From a checkpoint of a small masked image model: trained on stained colorectal tissue patches (NCT-CRC-HE-100K).
Rows from block 2 of the encoder of a small masked image model, named by matrix and row number. Rows with one number belong to one neuron. Each number is 128 + 24 x the weight over its row's rms, rounded and kept within 0 to 255. All counts start at 0. Numbers have three digits each. After the name is the row's rms in percent of the matrix's.
After each neuron's rows are labels from the 100 images, of 14848, where the neuron reaches its highest value: "colour at peak" is the nearest of a few named colours to the mean colour under the peak. Only what is clearly more common there than usual is listed. The data: stained colorectal tissue patches (NCT-CRC-HE-100K). In brackets: how many of the 100.
# fc1: MLP up (encoder.blocks.2.mlp.fc1.weight, 320x160), inputs 0-159
# fc2: MLP down (encoder.blocks.2.mlp.fc2.weight, 160x320, transposed), outputs 0-159

fc1.205 088:155144153125128086121126155121156128150135138103121111108097115146108209109110126149139148100109165103096178100105136170194105082127114146152120164141143152123098132115103128134095117109151109102083148121147147159132122117122103118161108094152081135118089124162128114139106116139180109115145140150112101071113120150147142126151113122140149135146142142133113130106078128118107138122118130079123143103142112138157133143154118139112171121137134197157100149121159144124090137133081133
fc2.205 078:141131087154109140146121148172061113145142120131077097119100109117126095109137111113140107133120157171164116134150143102136143120142112162121139152112074157078132097122131111075144117137134133132154148114145153125114118121162123153158107106173122128131120083181134182112122154107164127109153129140131133100095121094149149143151142128125131119130097195182143124148079148097103166123119097148115181151148138122117127139115126150124126117136093113120111107151121183125129088125122150
colour at peak: white (63)

fc1.69 102:128113140147155095122100132129081106094143152100122089145120092137136090121111156114169128165120134062143105144165143132131091114137130082089130091164139101133136179126151165130133143142106103121117091113103108150112169123157122160133141124145094185089094117143102164113151169136111127119111126138154197135121122135133100111129127135157159150124092153162110126129142133164128142129177159151155134119097146121107115139114127158149115107106146137163100087147149117117110119096113089
fc2.69 096:142122136137115125104099158116126121062079137145083148158105148099139105149119110135099159162113108127105152161139117123118100147129166124117138122092096142128202115114147099164087138105142108130122137143126098140126097080137119138106152114145127200146151134079109112139107182146150133119148101098144144158145099141088153173099112162110106107152110162146110128092160130128154127108124151087169124129135102092153145103132101152125132135123144148173133106156137138101137130136111131
colour at peak: white (50)

fc1.215 090:132140156131135176127123141132114101130090137135104133118108100133143170123129158128162152082135154140110100091122094118130149110130089144119116137105201123135137152122118125169168120117105149138114107122137105136148188145129145163144169132150123126124117130099105093135113106129109147203135164154136107112103103173102138106126146118069125152109102132137113105124114156125122119128101145171109116127149123083113119124174167117119130102107086108115080109142182103139112090147135176
fc2.215 089:133142069128176139115105089130068138156118126164131155095121153148136170141157159153112114112119106097083085099142121096160167142112129115124088138111135105107122124112104136107101092145113152094154091117168134128108130123131127127140133138161128140130101163145126126152138107122112155144099144135145203107113084125090102124142134149095100138091128134165137138116170086141128148167172148136155130125128120178130114102141136124116138114147094127107129140128160172077127138150163145
colour at peak: white (66)

fc1.289 097:130144128120083139083087138135124114125097081149121135132097161125146096110143085124142095120143160140131112099133121136128146157164132133099130093111133126141193146099093143122078156141138133132132154093141153075128134137117110162093177102111103135098129136134120154134151131099154138127098164144086128156069111105105084157152129139154124120168107107114097161155122137133144171130129152119117163126114114146140106158145140152076131150149146102133163174122108095144167099128114156
fc2.289 114:155106124088136118101171128072107119117164088146104095148185140129113137141113178198128128160148150124140118132120154179110123111163112108089115133152144089132168109142116128122133107162119113071173163126107133123144119132157070144108113134094107148146133104123159110140101091139120090100099151106118144121125138125144111138086120121111140110130106152114158144114095137139127103134091139106105144129117147158107114169140149117121180139137149128128145179089126153108132107158149112
colour at peak: pink (86)

fc1.62 103:138113137135154115141084145118103133120121129173123152102133121116137149134126122037082143124157109113180158125161143119146127158176157131128160111138143116166139170109129154129076141072106128166141126099144109129157149129129110128114120076088129102141108203110106101126105133141131114139145132156181127136097124112115134126128101131116115153136139090125123147172103097105127144126143067132146135128135138127102138122124106134165189112144098131149160116128097111123157098109122128
fc2.62 127:098137130108136127111157113091148112163125140143102090084130149143114098076133158125113123146168134163139101162132149117134118144173155125118108173129110143139138115164147147129135124088148122163100113153138117092157125104124152124103124144100106146106146128111093113101158146115126162113091117099125121156086134058154164149131175083115139094105173176099127105137142135136122133154127118109189133085108119112169119149114109153108139101102085135139135159147093150108142123143159151
colour at peak: pink (74)

fc1.90 095:142148182135133099132117146106163143120117152141119126116127103098123132129105102094194094081182116118158143105142191093124136134122142115123108134108165161131127097146084123125157143128065136155145181109141109156122133081132119131116166135115133102152153116113111106145078131096132167107098161087156141141145154093126122137125087118132151169120119136121128151132121094102142107090121092154123153098118116162127164126133131109131100125113116157144122145195136129126141129144090130
fc2.90 107:106110121108151140104129083159108133169093139126142132137159129136103128151135159182141107159133114107115144105130110120134127163115163106125117150164141112104113159158153146146112124126111091156145145105129117103160119130204088102162099122152102153130122162100145124115131099100147107126095150122121092135110162155131112153064101119103123120154168166149159088124065142141109123108103159134122103149081145181117113116142138114122130127129124101088092115128151145101167158140151128
colour at peak: pink (81)

fc1.40 091:174169139145141092107141121085125164090148119143126100156099133113156147160105125122088131144173109122060150147144122095133124111172133129089153110093166100085103159137086162159135120095157099116139136153133155138146118136127145120136158091133125129130117155124091071130086125094130141081131161110102087172171108093133113119137129125157092118111131183138128144127136121127154146125121132126113148108130115130147111137138162158148151128143131127102100130069121151131132101158124146
fc2.40 109:166141134117151139165097141113152147150146136093129131104158131081174158141169082134135156143107138100167163115175096164141157132123180122114128160093122116169133097120117100120133153117140167139128103101109132081111121122093114122176103184131125157118135123120123138167099133085123139110128119105154118136121136158148145115119086118133081113125140114124122111092117094123142163141117171143124092116137168111084088133134088099106184140141139154152139131101111088143132111119120135
colour at peak: black (62); brown (38)

fc1.102 098:147177116103146134138108135160095147136135046115134055126111148149110113122140144088111102092144123115074143124128163128116141120140142100111136098096122132138133171114104132149130143140105140144143111178155106127119112097111152118153198134117095125104119070158152132156144112108140116111089138146111151129078135127171140130116118117136126140122107149106141141143107164136141124115160128144156142105090138107152132134136137180127077120141151164142150138113099139122080098132146177
fc2.102 087:079143071135135162152128159117132139126119166129102097139136097121130083159124138142126121179122140118155144100117162156127076099151171139125152112138128089099174145118148108067151159147166111087137144112122128128158125122143082110131146161152101146130136138108160132112138115109097089106100128112093107142117118127155111155092102154146116096171154132158122210159089149110148139115124132136107137146138141105099130110080141094162131123156120104122134124125127135101120124116133095
colour at peak: grey (62)

fc1.0 090:104159114146112096138147160088134118104144136114107089124103148152145132106085152109109146116131083092087111119141159100169164110176134122098163138085169131114142142144135173162107143112122171102140139136101163113139111169157140158124147094175100118152137119156079094135098137105150116103124154112133077132149130138121123087139142147163100142116148166165102117113103135127103088137124135100104173129136108138142113107105179154113154141144152129111110146125119140099150099156147117
fc2.0 110:138138114136146155161136133105131152124183113109142139110143107089136164116174091142134125077159157111159169179156114111144173141138092067115138147107121110138101122118122138152108161118137142108132139091134120061140136133103116114165113161144137158121142115156105160152126143071132141129152128117163125122117138149148133118128129142100125136122119090120111088120135062157125135151141149149101136124121167108101066145120040112133127133136138147128132123139128075120138111116132123
colour at peak: black (61); brown (39)

fc1.9 101:110126090095167065171119105149148144181119160096159076138119110113125107106144140167172075112097134088155131114157117090132127119116100121143143134135079159144143152136121125207115106147109139133116160105131141140126130105141100155156121112083132150122119110177080152120122085136143140132119111143136114092114154150140157152135165142126127081111129130130184133161144134139117113094138079122136129082129125133134146115128135128161131117101141119135123151156104117148117148098110142
fc2.9 102:149116096130164122128130097102135138143074127089134103168164135153152120121137127160117076112156100119111102121114147137106104093119077111121093121167123099130181080138133138159122128131097120125112140130091111108145168155140105128139120176127167084147179132149129144165162125095123102154108143155133137123149148129112129144112160116129140160149162162129175141163116112145123123144133132123096138126148107088161095094115105095110114086139162114162119120108102162135141144085107174
colour at peak: grey (58)

fc1.191 102:098125166134118138120161134121155154128135147137123174138147161098121129135156147104110068086143097151136150115124147164131131096136117133142121131137129102156155123120135134114082125140123144124111122149143158118125158061087119117136136085102154125101131100148105123117065097096110116104120145105169131118105087142113167124146105117088145162080129102130181137135123143141143124142086133147140156147165143105169127102084143145116141102057136140114124160151137125117165160126155171
fc2.191 106:141129107099085122114118100153160131097152099137162114153132156151138150162116147158121066069102130141153182142109120109143125093119123161156121115146145124118121129146122089124140123076131167092145098171123131135123163130153113090136104101108134126131130141119135120143133116156138087133189104111133095116133142131152132130151108118164155124117129109095137134112132103151067127132123220151126151118116150141135141146130097117130086133136123122116142095161095103114136167147080167
colour at peak: white (66)

fc1.248 094:121133151105117145130141107099146121143137150103145094125140138158136135098107093125136105124159099128127138139161093130133129114154086126133121146104165134144114125107103171180138097125119094115128105120138151138130099185120102123142111137167103196116150133141120132126141146158160151134133173096147169159122137137111127154075104118116129136104133102130160144200128122083109066068144121074136125146113132159079128117097141152101107131142133130147148135102114097087121126124151176
fc2.248 095:084106102152120101157133145156122113120120157119101109115133103150137142129128155122152154095092152140165166081161105100164104124177147140102108142112104095155129101122115169088127130114149140145094129112128110122139144126141128095101169114137118105170092111089137122155168166109127143129137139152135111155160103121132115151131151109137103159174092152132095164151107128082129118054132133108144097115122156116115100097126128083147138122168125103148123128167164149140144130137113187
colour at peak: brown (47)

fc1.292 093:106174085100164130130057134164125152136144153094142129107099131180127130105133123100146150098108158115133150080108111105127102126150176096120165120118122136114099126127104145158121094123096123114134071138094146159140154143127142141131128111170104121152119123153139159147137140119140138143120143133156094136096164094103154116081174105142103153154133128165105162087108143160103081126122127100116124121132164140136077130127134149120117116157145118103117149113111116143126178119188143
fc2.292 085:130109110135169150118128114122077192123130144119114162128167147105160137153095074115112098082136167141141128137095134110130159133171155125119146100151160143122105096130141164148118124151135116117163147086115145139137149142144134170074100126145112138112102115146123133116137144133122093161126111182106146100110138140137143133130145090118106145127103100127086118099107113110130129107157078146136116163088157135125079151088134141136133144163146158114111088128116178137140124056134122
colour at peak: pink (74)

fc1.55 100:150092162129149099094128126106123156123129091145121091101141140083115085161109125121116078155156185169134119130154137155136100156174126085081154117134143101131143142139128092161170116097109110095118147155139130132123105108083081115158078096149134124120130096168187123120161077143101120114122161114130128128119122142149108161147113138105156128104119111116135127125103122160146117149113158112151117124118146145136069149185151161130132146130143133104133133135135113145151099139158134
fc2.55 097:152197134109103118104149169094142127115128154176121151089167152152142104156120140147137142126120122157139083168124116120133133153142119113088200146088114145162170161135088093087102147148113112111133107115121095179098080116145098121152134161105106119158104159163096132140102153157123097114150081127138139136128133135106155139116093124135145124160128108123150130127132135083144107120109082099138104113145115118140116116128117120130134131150152147113165119132103119137106084156093158
colour at peak: white (68)

fc1.266 121:149106067117123105149164126111129068135130123073098140146158094110107112150101119110104187087133093090139156115139163129143103090162105102092144116144117106158095125139132127117130135130159121117133098119146132104110127135156178089106094133129177146135115126112128125134165098133119171128130168172115161112137140083126163113155120129177139160143123133132129115113103129155106138104133128118147133103140158180149106093121109179143099118153124128126141133169098124131145153159164129
fc2.266 111:113102148118084148098152125129116151126102109172136142148101136103119126155138113120096149062175106178126092114134087143135152153134149145172130133133081146178139134164106099167146156146143147150108126141149119122154100108068122107094149093138126133143123166148139131122138163127152114150112115128159121102109077149076091108123140143100127113114130099149167148127114097089131109143112132133079099118140095146151153132145141127113154138114129187151151121092143103139162133121104142
colour at peak: pink (65)

fc1.199 084:104124121112120108145185132071093149149162152120157096103119116091125156108126165113141113152121117053116138087078140135102129114133123163108113151117151150128111146135146108139129125146129126137161164103094126121147119111157148101126102141122133094109186123165137095121140120136145107096135116120149155173111128125120148152121127142112180109149119107146147144164107146141129138074094141152132127136134119076089156151110146106120186060147099154132105161150135113120116116156126107
fc2.199 107:127141100108136121153161168126129137129161098107145159116127133115183145102113146140153141187129146074114106121083131121100158094116093104135096113130121107123091132174127152135129137162154108115099133098126145159117143136109117117179138085129113082165094107129149101101121143066095142115108173114132114107090165159126152136142128143103152166142151074137155165161150128151104154147119124133111174117106115142132120145155123095158101124105107122111140164125124079140132141113131125
colour at peak: pink (89)

fc1.159 089:143123122139079107108141137154111101142140136105161079149168140129122126170113140110135116137088140127193172128124154086064114112087104135133131110140105112119151138143171131159127112154156119123150157157115124127146128127118149117130111109117139124125110112111175101084136154105145129114122134137124081114148064174124147163114139133139122081172143098156096108188123154159134090144153151154133099131091115096137136124143131111114129131137110168112098145141143085143112148147140081
fc2.159 122:115128089130124127174163158124117132139155126060127133100130133120108140100138143107132100185140103108139114117121111110134109113142106135077120157098104147102098167176140158139158127161135116141129140116102145120107115101146144159130111120170129082144118142121126125115135168109091151099135106128167120108119150091119096134131153122183178181116118084160156141112120142138121073171115084138130121136149148129140175178141116082123115122078117128130122137177120111138139139128100134
colour at peak: pink (97)

fc1.167 100:117134146152137132098112188137143128099127141131176126165141160128117162127147128127169166116145126137105130113094151142136142074108091132129125159103139139116105132137074153158125097116126145104121131119123117200124140098081114133145119122170177097092129126102136116166110083126167083154180156113082124123138155107119130149100132115114088137106113126125147109112110137106142123097103142127136128156177146137159137100162081139082128101132161091097143129154119138122157125102119110
fc2.167 087:114112155106121123137126150110115134131097136098137142089088141113098056129081132115173109122149158130108104129121104116146078135166111119149129120157122126137140112166150152102098120128133158108142109148166091133173119122189099115111170103104096145133121136162122108157103130160097104157112152080130119134148138163124155136120130146176128117122152144110131124097104099143076090164173125166119143145140163177127110131117154147134160139096138115147100133126096118102106087140157139
colour at peak: white (65)