{"encoder_arch": "vit", "model": "masked image model", "dataset": "stained colorectal tissue patches (NCT-CRC-HE-100K)", "train_examples": 90422, "image_size": 48, "crop_scale_min": 0.5, "horizontal_flip": true, "translate": 0.06, "method": "mae", "mask_ratio": 0.5, "loss": "mse", "encoder_norm": "layernorm", "encoder_norm_position": "pre", "encoder_activation": "star_relu", "encoder_mlp_ratio": 2, "encoder_head_dim": 48, "encoder_fused_qkv": true, "encoder_bias": "qkv", "encoder_qk_norm": false, "encoder_parallel_block": false, "encoder_inner_norm": false, "encoder_patch_size": [8, 8], "encoder_layers": 12, "encoder_width": 160, "encoder_positions": "learned", "decoder_width": 192, "norm_pix_loss": false, "decoder_layers": 2, "init": "lecun_normal", "residual_init": "none", "optimizer": "normuon", "muon_scale": "match_rms_adamw", "learning_rate": 0.0068, "momentum": 0.85, "nesterov": true, "orthogonalizer": "newton_schulz_5", "adamw_lr_other_params": 0.00092, "max_steps": 6100, "batch_size": 512, "epochs": 34.5, "lr_schedule": "linear", "final_lr_fraction": 0.01, "warmup_steps": 120, "weight_decay": 0.2, "adamw_weight_decay_other_params": 0.05}
Rows from block 2 of the encoder of a small masked image model, named by matrix and row number. Rows with one number belong to one neuron. Each number is 200 + 20 x the weight over its row's rms, rounded and kept within 0 to 999. All counts start at 0.
After each neuron's rows are labels from the 100 images, of 14848, where the neuron reaches its highest value: "top examples" is what is common among them. Only what is clearly more common there than usual is listed. The data: stained colorectal tissue patches (NCT-CRC-HE-100K).
# fc1: MLP up (encoder.blocks.2.mlp.fc1.weight, 320x160), inputs 0-159
# fc2: MLP down (encoder.blocks.2.mlp.fc2.weight, 160x320, transposed), outputs 0-159

fc1.28,184,198,220,185,220,188,178,207,201,183,222,208,214,207,212,177,159,244,173,243,155,184,222,220,224,209,204,199,178,197,195,181,217,169,211,203,189,187,225,194,158,233,196,215,201,196,187,170,181,175,229,237,167,223,188,174,219,233,190,221,195,166,207,202,208,217,194,199,189,201,199,215,213,214,239,236,188,213,212,220,177,205,177,193,201,197,200,197,204,207,157,155,178,200,199,218,189,220,191,220,194,194,209,226,189,225,195,207,213,173,164,200,231,204,190,208,204,214,165,195,209,216,205,204,178,196,181,204,196,209,182,186,220,192,180,216,194,217,181,160,207,252,212,172,228,187,224,185,202,190,197,225,215,214,193,188,183,229,153,221
fc2.28,205,168,223,252,219,224,182,197,165,192,172,212,183,187,215,204,244,169,189,198,179,206,205,222,186,241,256,182,220,216,182,228,195,197,206,245,217,212,184,185,157,199,229,232,201,203,183,212,231,191,209,199,168,204,216,207,190,213,199,195,213,170,183,193,186,189,208,187,215,193,198,207,183,166,197,208,226,172,168,153,185,200,205,191,206,236,193,175,221,180,195,188,242,182,222,207,189,191,190,219,201,165,175,190,216,163,197,207,207,174,164,229,216,213,206,195,205,153,199,174,219,167,203,210,217,221,233,222,211,220,202,214,204,184,186,236,217,211,169,188,184,213,207,213,210,198,200,195,185,184,197,202,195,199,212,202,196,202,192,205
top examples: tissue: smooth muscle

fc1.136,187,218,196,166,173,208,185,217,163,184,196,190,194,214,229,196,212,163,178,186,197,195,238,223,190,194,211,229,252,204,205,183,220,229,203,187,198,181,181,217,214,204,196,175,188,179,193,189,214,212,191,214,199,200,200,197,206,205,177,210,168,244,228,171,202,199,225,204,190,222,197,208,178,209,191,223,198,143,194,206,190,195,199,190,246,188,212,239,192,229,212,211,175,215,223,175,211,192,174,190,234,161,220,206,195,223,163,191,218,177,212,201,214,191,179,191,211,249,181,196,173,219,208,242,192,192,141,192,179,236,214,203,190,227,205,207,211,196,172,207,207,221,190,179,214,169,205,198,192,169,179,203,177,216,189,225,218,205,208,209
fc2.136,176,196,215,224,195,204,175,200,212,191,201,204,216,202,208,180,191,155,170,179,201,187,190,186,187,204,201,184,198,191,199,231,164,210,231,207,200,228,200,190,162,177,204,201,208,203,196,191,215,194,199,214,247,208,194,209,225,200,205,183,166,222,183,205,206,190,162,208,191,209,195,190,257,170,237,183,221,155,176,213,208,163,195,215,196,179,178,188,179,196,190,225,219,178,226,160,208,224,163,175,213,229,227,196,207,224,196,195,224,209,215,199,193,182,188,222,190,212,201,188,201,224,168,226,180,239,230,221,150,200,206,215,193,187,197,209,230,188,255,198,187,198,195,207,200,206,183,184,236,193,195,231,229,206,176,183,195,211,210,237
top examples: tissue: smooth muscle; tissue: cancer-associated stroma

fc1.14,201,148,216,229,224,200,245,197,204,214,212,182,216,215,219,174,162,192,195,219,228,184,177,199,204,208,186,183,212,205,222,182,171,233,224,248,218,206,182,189,192,217,183,218,201,199,195,205,187,145,201,176,204,189,172,177,164,221,230,196,164,194,206,217,215,241,228,184,201,205,169,231,195,185,184,233,194,218,207,218,187,196,185,192,195,179,174,178,191,187,215,203,224,216,220,191,187,159,210,167,186,200,208,194,161,203,178,227,222,222,174,188,231,175,185,196,234,222,213,179,207,211,201,186,217,183,208,187,182,152,235,188,203,188,198,220,201,207,227,216,199,198,180,203,190,184,220,210,182,213,218,217,220,205,187,218,177,200,227,205
fc2.14,241,189,209,202,202,192,161,232,211,218,198,193,203,181,185,232,188,182,228,217,183,186,212,205,229,235,177,195,199,184,215,206,193,188,186,220,179,211,191,197,193,193,171,203,187,190,177,185,162,200,183,190,212,173,183,194,220,210,189,167,211,166,185,207,242,176,224,222,191,190,215,180,198,154,174,207,193,207,223,226,213,195,210,163,212,203,185,232,163,170,245,202,212,198,186,187,177,202,198,213,224,193,195,229,201,202,186,170,229,218,220,164,180,208,199,214,190,208,236,219,228,223,200,176,197,232,188,195,227,212,168,207,195,193,195,203,210,185,206,196,182,218,200,177,214,226,194,184,186,208,230,177,233,188,249,203,159,243,216,177
top examples: tissue: mucus

fc1.137,179,206,186,210,221,214,199,213,220,183,191,219,212,200,215,185,178,188,183,190,207,193,226,200,191,168,196,191,225,183,207,197,153,182,185,216,188,197,168,209,202,213,197,222,171,179,195,193,199,199,197,197,199,221,187,224,184,195,207,236,200,211,173,178,192,183,197,227,221,196,182,150,229,224,208,176,224,201,234,241,209,193,182,213,210,170,220,176,242,192,213,223,195,193,206,192,178,216,219,187,147,183,191,226,193,180,205,188,192,242,201,209,196,190,239,210,185,221,243,217,166,177,169,164,228,205,243,233,187,200,236,232,169,197,171,217,217,173,202,209,192,202,209,182,210,213,176,205,225,202,225,205,194,172,210,170,183,224,200,185
fc2.137,181,206,241,206,216,207,154,179,189,206,195,218,178,217,143,202,170,198,196,217,196,182,203,222,167,171,206,205,171,184,208,193,194,161,205,199,190,197,193,197,213,168,198,207,205,180,199,223,214,202,210,219,197,195,179,206,208,190,130,176,197,227,220,233,176,180,221,213,203,231,178,213,203,196,185,217,197,222,198,210,164,169,230,196,201,217,173,205,213,177,221,212,206,172,174,196,224,215,193,209,191,197,237,228,214,236,216,190,206,199,185,212,182,202,209,190,194,201,196,224,195,206,209,214,177,181,209,182,233,204,198,194,191,217,168,232,167,220,200,195,204,222,196,221,167,242,249,204,199,203,240,189,171,165,212,184,197,228,218,192
top examples: tissue: mucus

fc1.98,219,200,187,186,183,214,139,160,172,176,171,208,230,251,223,164,206,215,229,193,195,170,207,200,191,165,205,228,186,196,227,181,183,205,216,206,188,198,176,198,241,201,181,191,210,223,195,213,189,229,163,190,190,195,194,180,206,198,187,180,197,226,198,189,188,212,200,195,192,214,178,212,198,199,215,218,201,196,212,219,202,239,199,209,213,239,183,213,196,198,172,200,177,221,225,217,206,161,210,201,190,212,170,203,199,215,177,206,177,226,234,198,217,221,204,210,164,188,190,229,266,208,192,180,184,218,203,200,204,167,193,189,224,201,155,217,208,211,187,204,231,191,184,197,211,181,218,225,237,196,215,219,180,187,160,199,209,184,196,180
fc2.98,204,210,206,207,220,185,164,215,202,210,176,169,226,196,200,176,184,179,195,186,231,166,233,192,191,186,216,216,211,183,168,217,214,178,200,186,172,203,207,214,223,173,190,218,197,182,166,222,220,179,188,155,163,215,195,199,194,210,238,220,191,166,147,193,239,204,217,206,189,219,212,180,203,197,210,187,204,230,240,199,207,214,216,234,215,190,184,220,208,152,205,215,178,226,181,205,219,178,221,197,237,206,164,215,179,207,141,227,236,204,213,197,190,235,214,159,172,191,233,197,195,214,195,174,212,193,206,198,199,206,216,216,210,188,207,194,219,198,211,205,222,218,188,190,208,221,173,201,233,207,212,191,187,181,215,206,179,187,201,206
top examples: tissue: smooth muscle

fc1.225,207,230,210,226,207,201,153,190,214,174,190,206,178,187,231,216,206,186,195,193,208,195,205,200,209,181,178,223,205,233,176,210,197,159,214,230,190,192,185,227,220,221,173,203,196,223,160,197,188,200,224,213,186,197,196,230,203,185,220,220,219,207,208,173,179,218,204,248,196,183,186,191,214,197,200,211,172,211,159,169,198,186,199,212,203,198,224,213,197,196,191,191,208,204,183,195,200,193,207,206,195,198,184,191,196,184,249,185,213,195,229,146,181,180,184,196,241,205,203,189,217,184,210,213,185,195,199,207,206,178,213,183,210,176,183,204,202,199,199,197,227,194,198,209,208,157,246,259,141,208,226,193,144,237,222,215,185,226,208,198
fc2.225,228,205,182,209,202,193,221,194,232,234,183,182,192,185,204,228,189,195,203,191,194,204,163,215,222,208,194,221,211,156,201,163,203,174,207,228,224,228,224,187,218,210,165,182,185,191,217,199,161,241,187,172,179,209,191,197,214,213,199,217,159,181,187,173,197,212,214,233,227,215,196,157,185,216,228,201,205,206,241,214,256,176,178,206,187,185,199,219,185,207,203,213,191,195,213,187,180,202,198,243,199,197,180,196,158,192,205,149,220,175,191,211,210,205,191,188,206,230,213,221,199,198,173,162,187,228,220,234,195,207,210,195,212,191,202,229,191,206,219,194,187,224,201,252,194,179,199,191,209,210,182,234,191,184,194,197,193,184,181,174
top examples: tissue: smooth muscle

fc1.12,207,188,198,223,197,222,192,204,216,209,176,199,211,201,200,198,233,185,189,228,170,213,230,191,218,218,220,172,200,202,182,240,178,189,184,197,190,201,242,203,209,168,224,199,177,191,175,197,173,194,206,203,216,250,172,213,196,187,213,178,179,169,195,225,218,214,209,200,202,218,165,194,198,186,174,181,200,209,188,141,219,216,208,172,199,205,190,219,197,213,196,195,199,181,240,193,155,208,203,219,194,213,178,198,197,218,210,216,190,214,225,183,191,186,225,170,222,154,222,173,198,165,189,195,194,224,250,251,192,192,200,180,205,213,206,189,197,221,156,196,217,218,185,194,208,217,213,204,205,186,204,207,171,157,165,217,225,222,195,238
fc2.12,205,179,168,192,199,227,192,200,180,186,196,192,193,211,248,205,214,193,207,212,180,214,229,216,205,214,190,201,233,215,161,197,231,180,248,209,203,174,229,197,198,189,224,210,175,211,231,208,212,206,166,213,172,208,218,198,172,238,149,196,203,170,226,189,203,196,195,165,220,188,200,200,235,204,197,207,192,210,196,187,239,206,193,186,196,224,193,195,208,159,211,182,192,170,171,151,221,198,201,199,198,233,205,234,181,173,211,195,184,173,199,181,186,231,214,182,223,208,177,214,174,225,194,177,190,199,196,186,190,199,198,228,187,167,199,226,246,175,192,209,188,214,203,189,225,177,220,208,184,186,173,238,226,222,209,186,220,178,172,196
top examples: tissue: smooth muscle

fc1.31,239,248,209,223,169,185,217,219,224,183,197,195,194,195,217,175,217,233,214,178,187,186,200,204,171,199,248,210,193,185,211,235,203,211,196,176,175,191,190,179,166,195,177,207,178,166,191,187,187,241,224,169,198,168,231,217,199,190,194,212,206,211,203,180,212,195,178,200,187,201,214,219,223,169,221,208,248,200,181,209,172,199,176,210,223,229,184,190,205,185,222,206,206,209,205,173,188,187,196,163,228,190,199,189,225,184,193,187,168,217,213,221,227,199,188,205,187,206,195,218,190,235,198,205,226,175,204,160,187,208,217,236,214,178,163,196,186,177,241,190,223,197,204,182,174,172,182,209,206,170,195,217,178,240,183,218,203,224,181,214
fc2.31,170,185,198,202,185,161,178,191,205,186,214,165,234,208,186,190,202,216,165,193,214,178,200,212,218,180,212,208,208,180,187,184,169,174,186,178,191,208,214,191,231,216,193,194,195,191,180,179,146,185,223,222,200,187,243,194,189,219,212,190,203,193,201,197,239,189,220,185,199,186,228,198,188,226,225,207,192,201,188,194,204,170,181,236,211,144,240,223,197,220,213,192,181,208,210,183,222,209,186,232,223,201,183,233,225,202,218,185,204,262,191,150,214,184,205,219,179,214,204,180,181,193,206,234,183,208,193,198,176,193,231,231,195,225,201,199,190,213,214,199,185,237,207,204,170,200,178,204,233,177,194,223,198,183,200,179,197,171,235,203
top examples: tissue: smooth muscle

fc1.85,193,180,209,173,190,198,252,212,219,187,183,202,208,232,182,187,230,201,219,192,200,221,192,199,214,203,199,198,202,198,188,203,226,200,230,204,186,165,170,188,171,192,200,196,217,156,245,179,223,172,214,224,197,222,201,179,207,218,231,196,166,188,192,203,170,205,181,192,193,228,195,152,184,202,195,193,184,229,200,173,202,220,197,208,180,189,203,239,208,199,196,203,225,181,237,215,236,239,207,179,195,201,138,212,205,217,215,221,214,185,195,201,205,209,182,171,213,169,231,197,218,175,194,169,198,161,208,224,186,187,203,192,188,196,206,176,197,188,201,204,194,201,245,194,206,238,161,211,206,168,212,204,239,172,198,177,213,195,209,225
fc2.85,186,199,210,170,208,204,215,222,206,201,224,228,206,222,204,175,209,185,207,197,199,226,181,202,200,194,197,175,213,208,180,192,211,173,208,188,226,195,189,219,213,207,224,202,214,209,212,214,225,171,194,220,201,205,207,167,172,189,204,180,192,205,180,218,212,221,214,250,188,237,151,173,247,210,209,218,192,172,182,158,186,206,212,181,158,173,232,221,179,226,197,163,209,204,178,208,202,237,223,162,165,197,155,195,192,236,207,219,164,227,200,196,205,241,189,174,217,203,200,210,196,207,217,193,200,226,221,180,193,246,196,180,190,184,216,232,187,191,188,193,186,172,177,186,204,192,222,207,214,165,197,169,182,191,220,187,191,183,210,220
top examples: tissue: mucus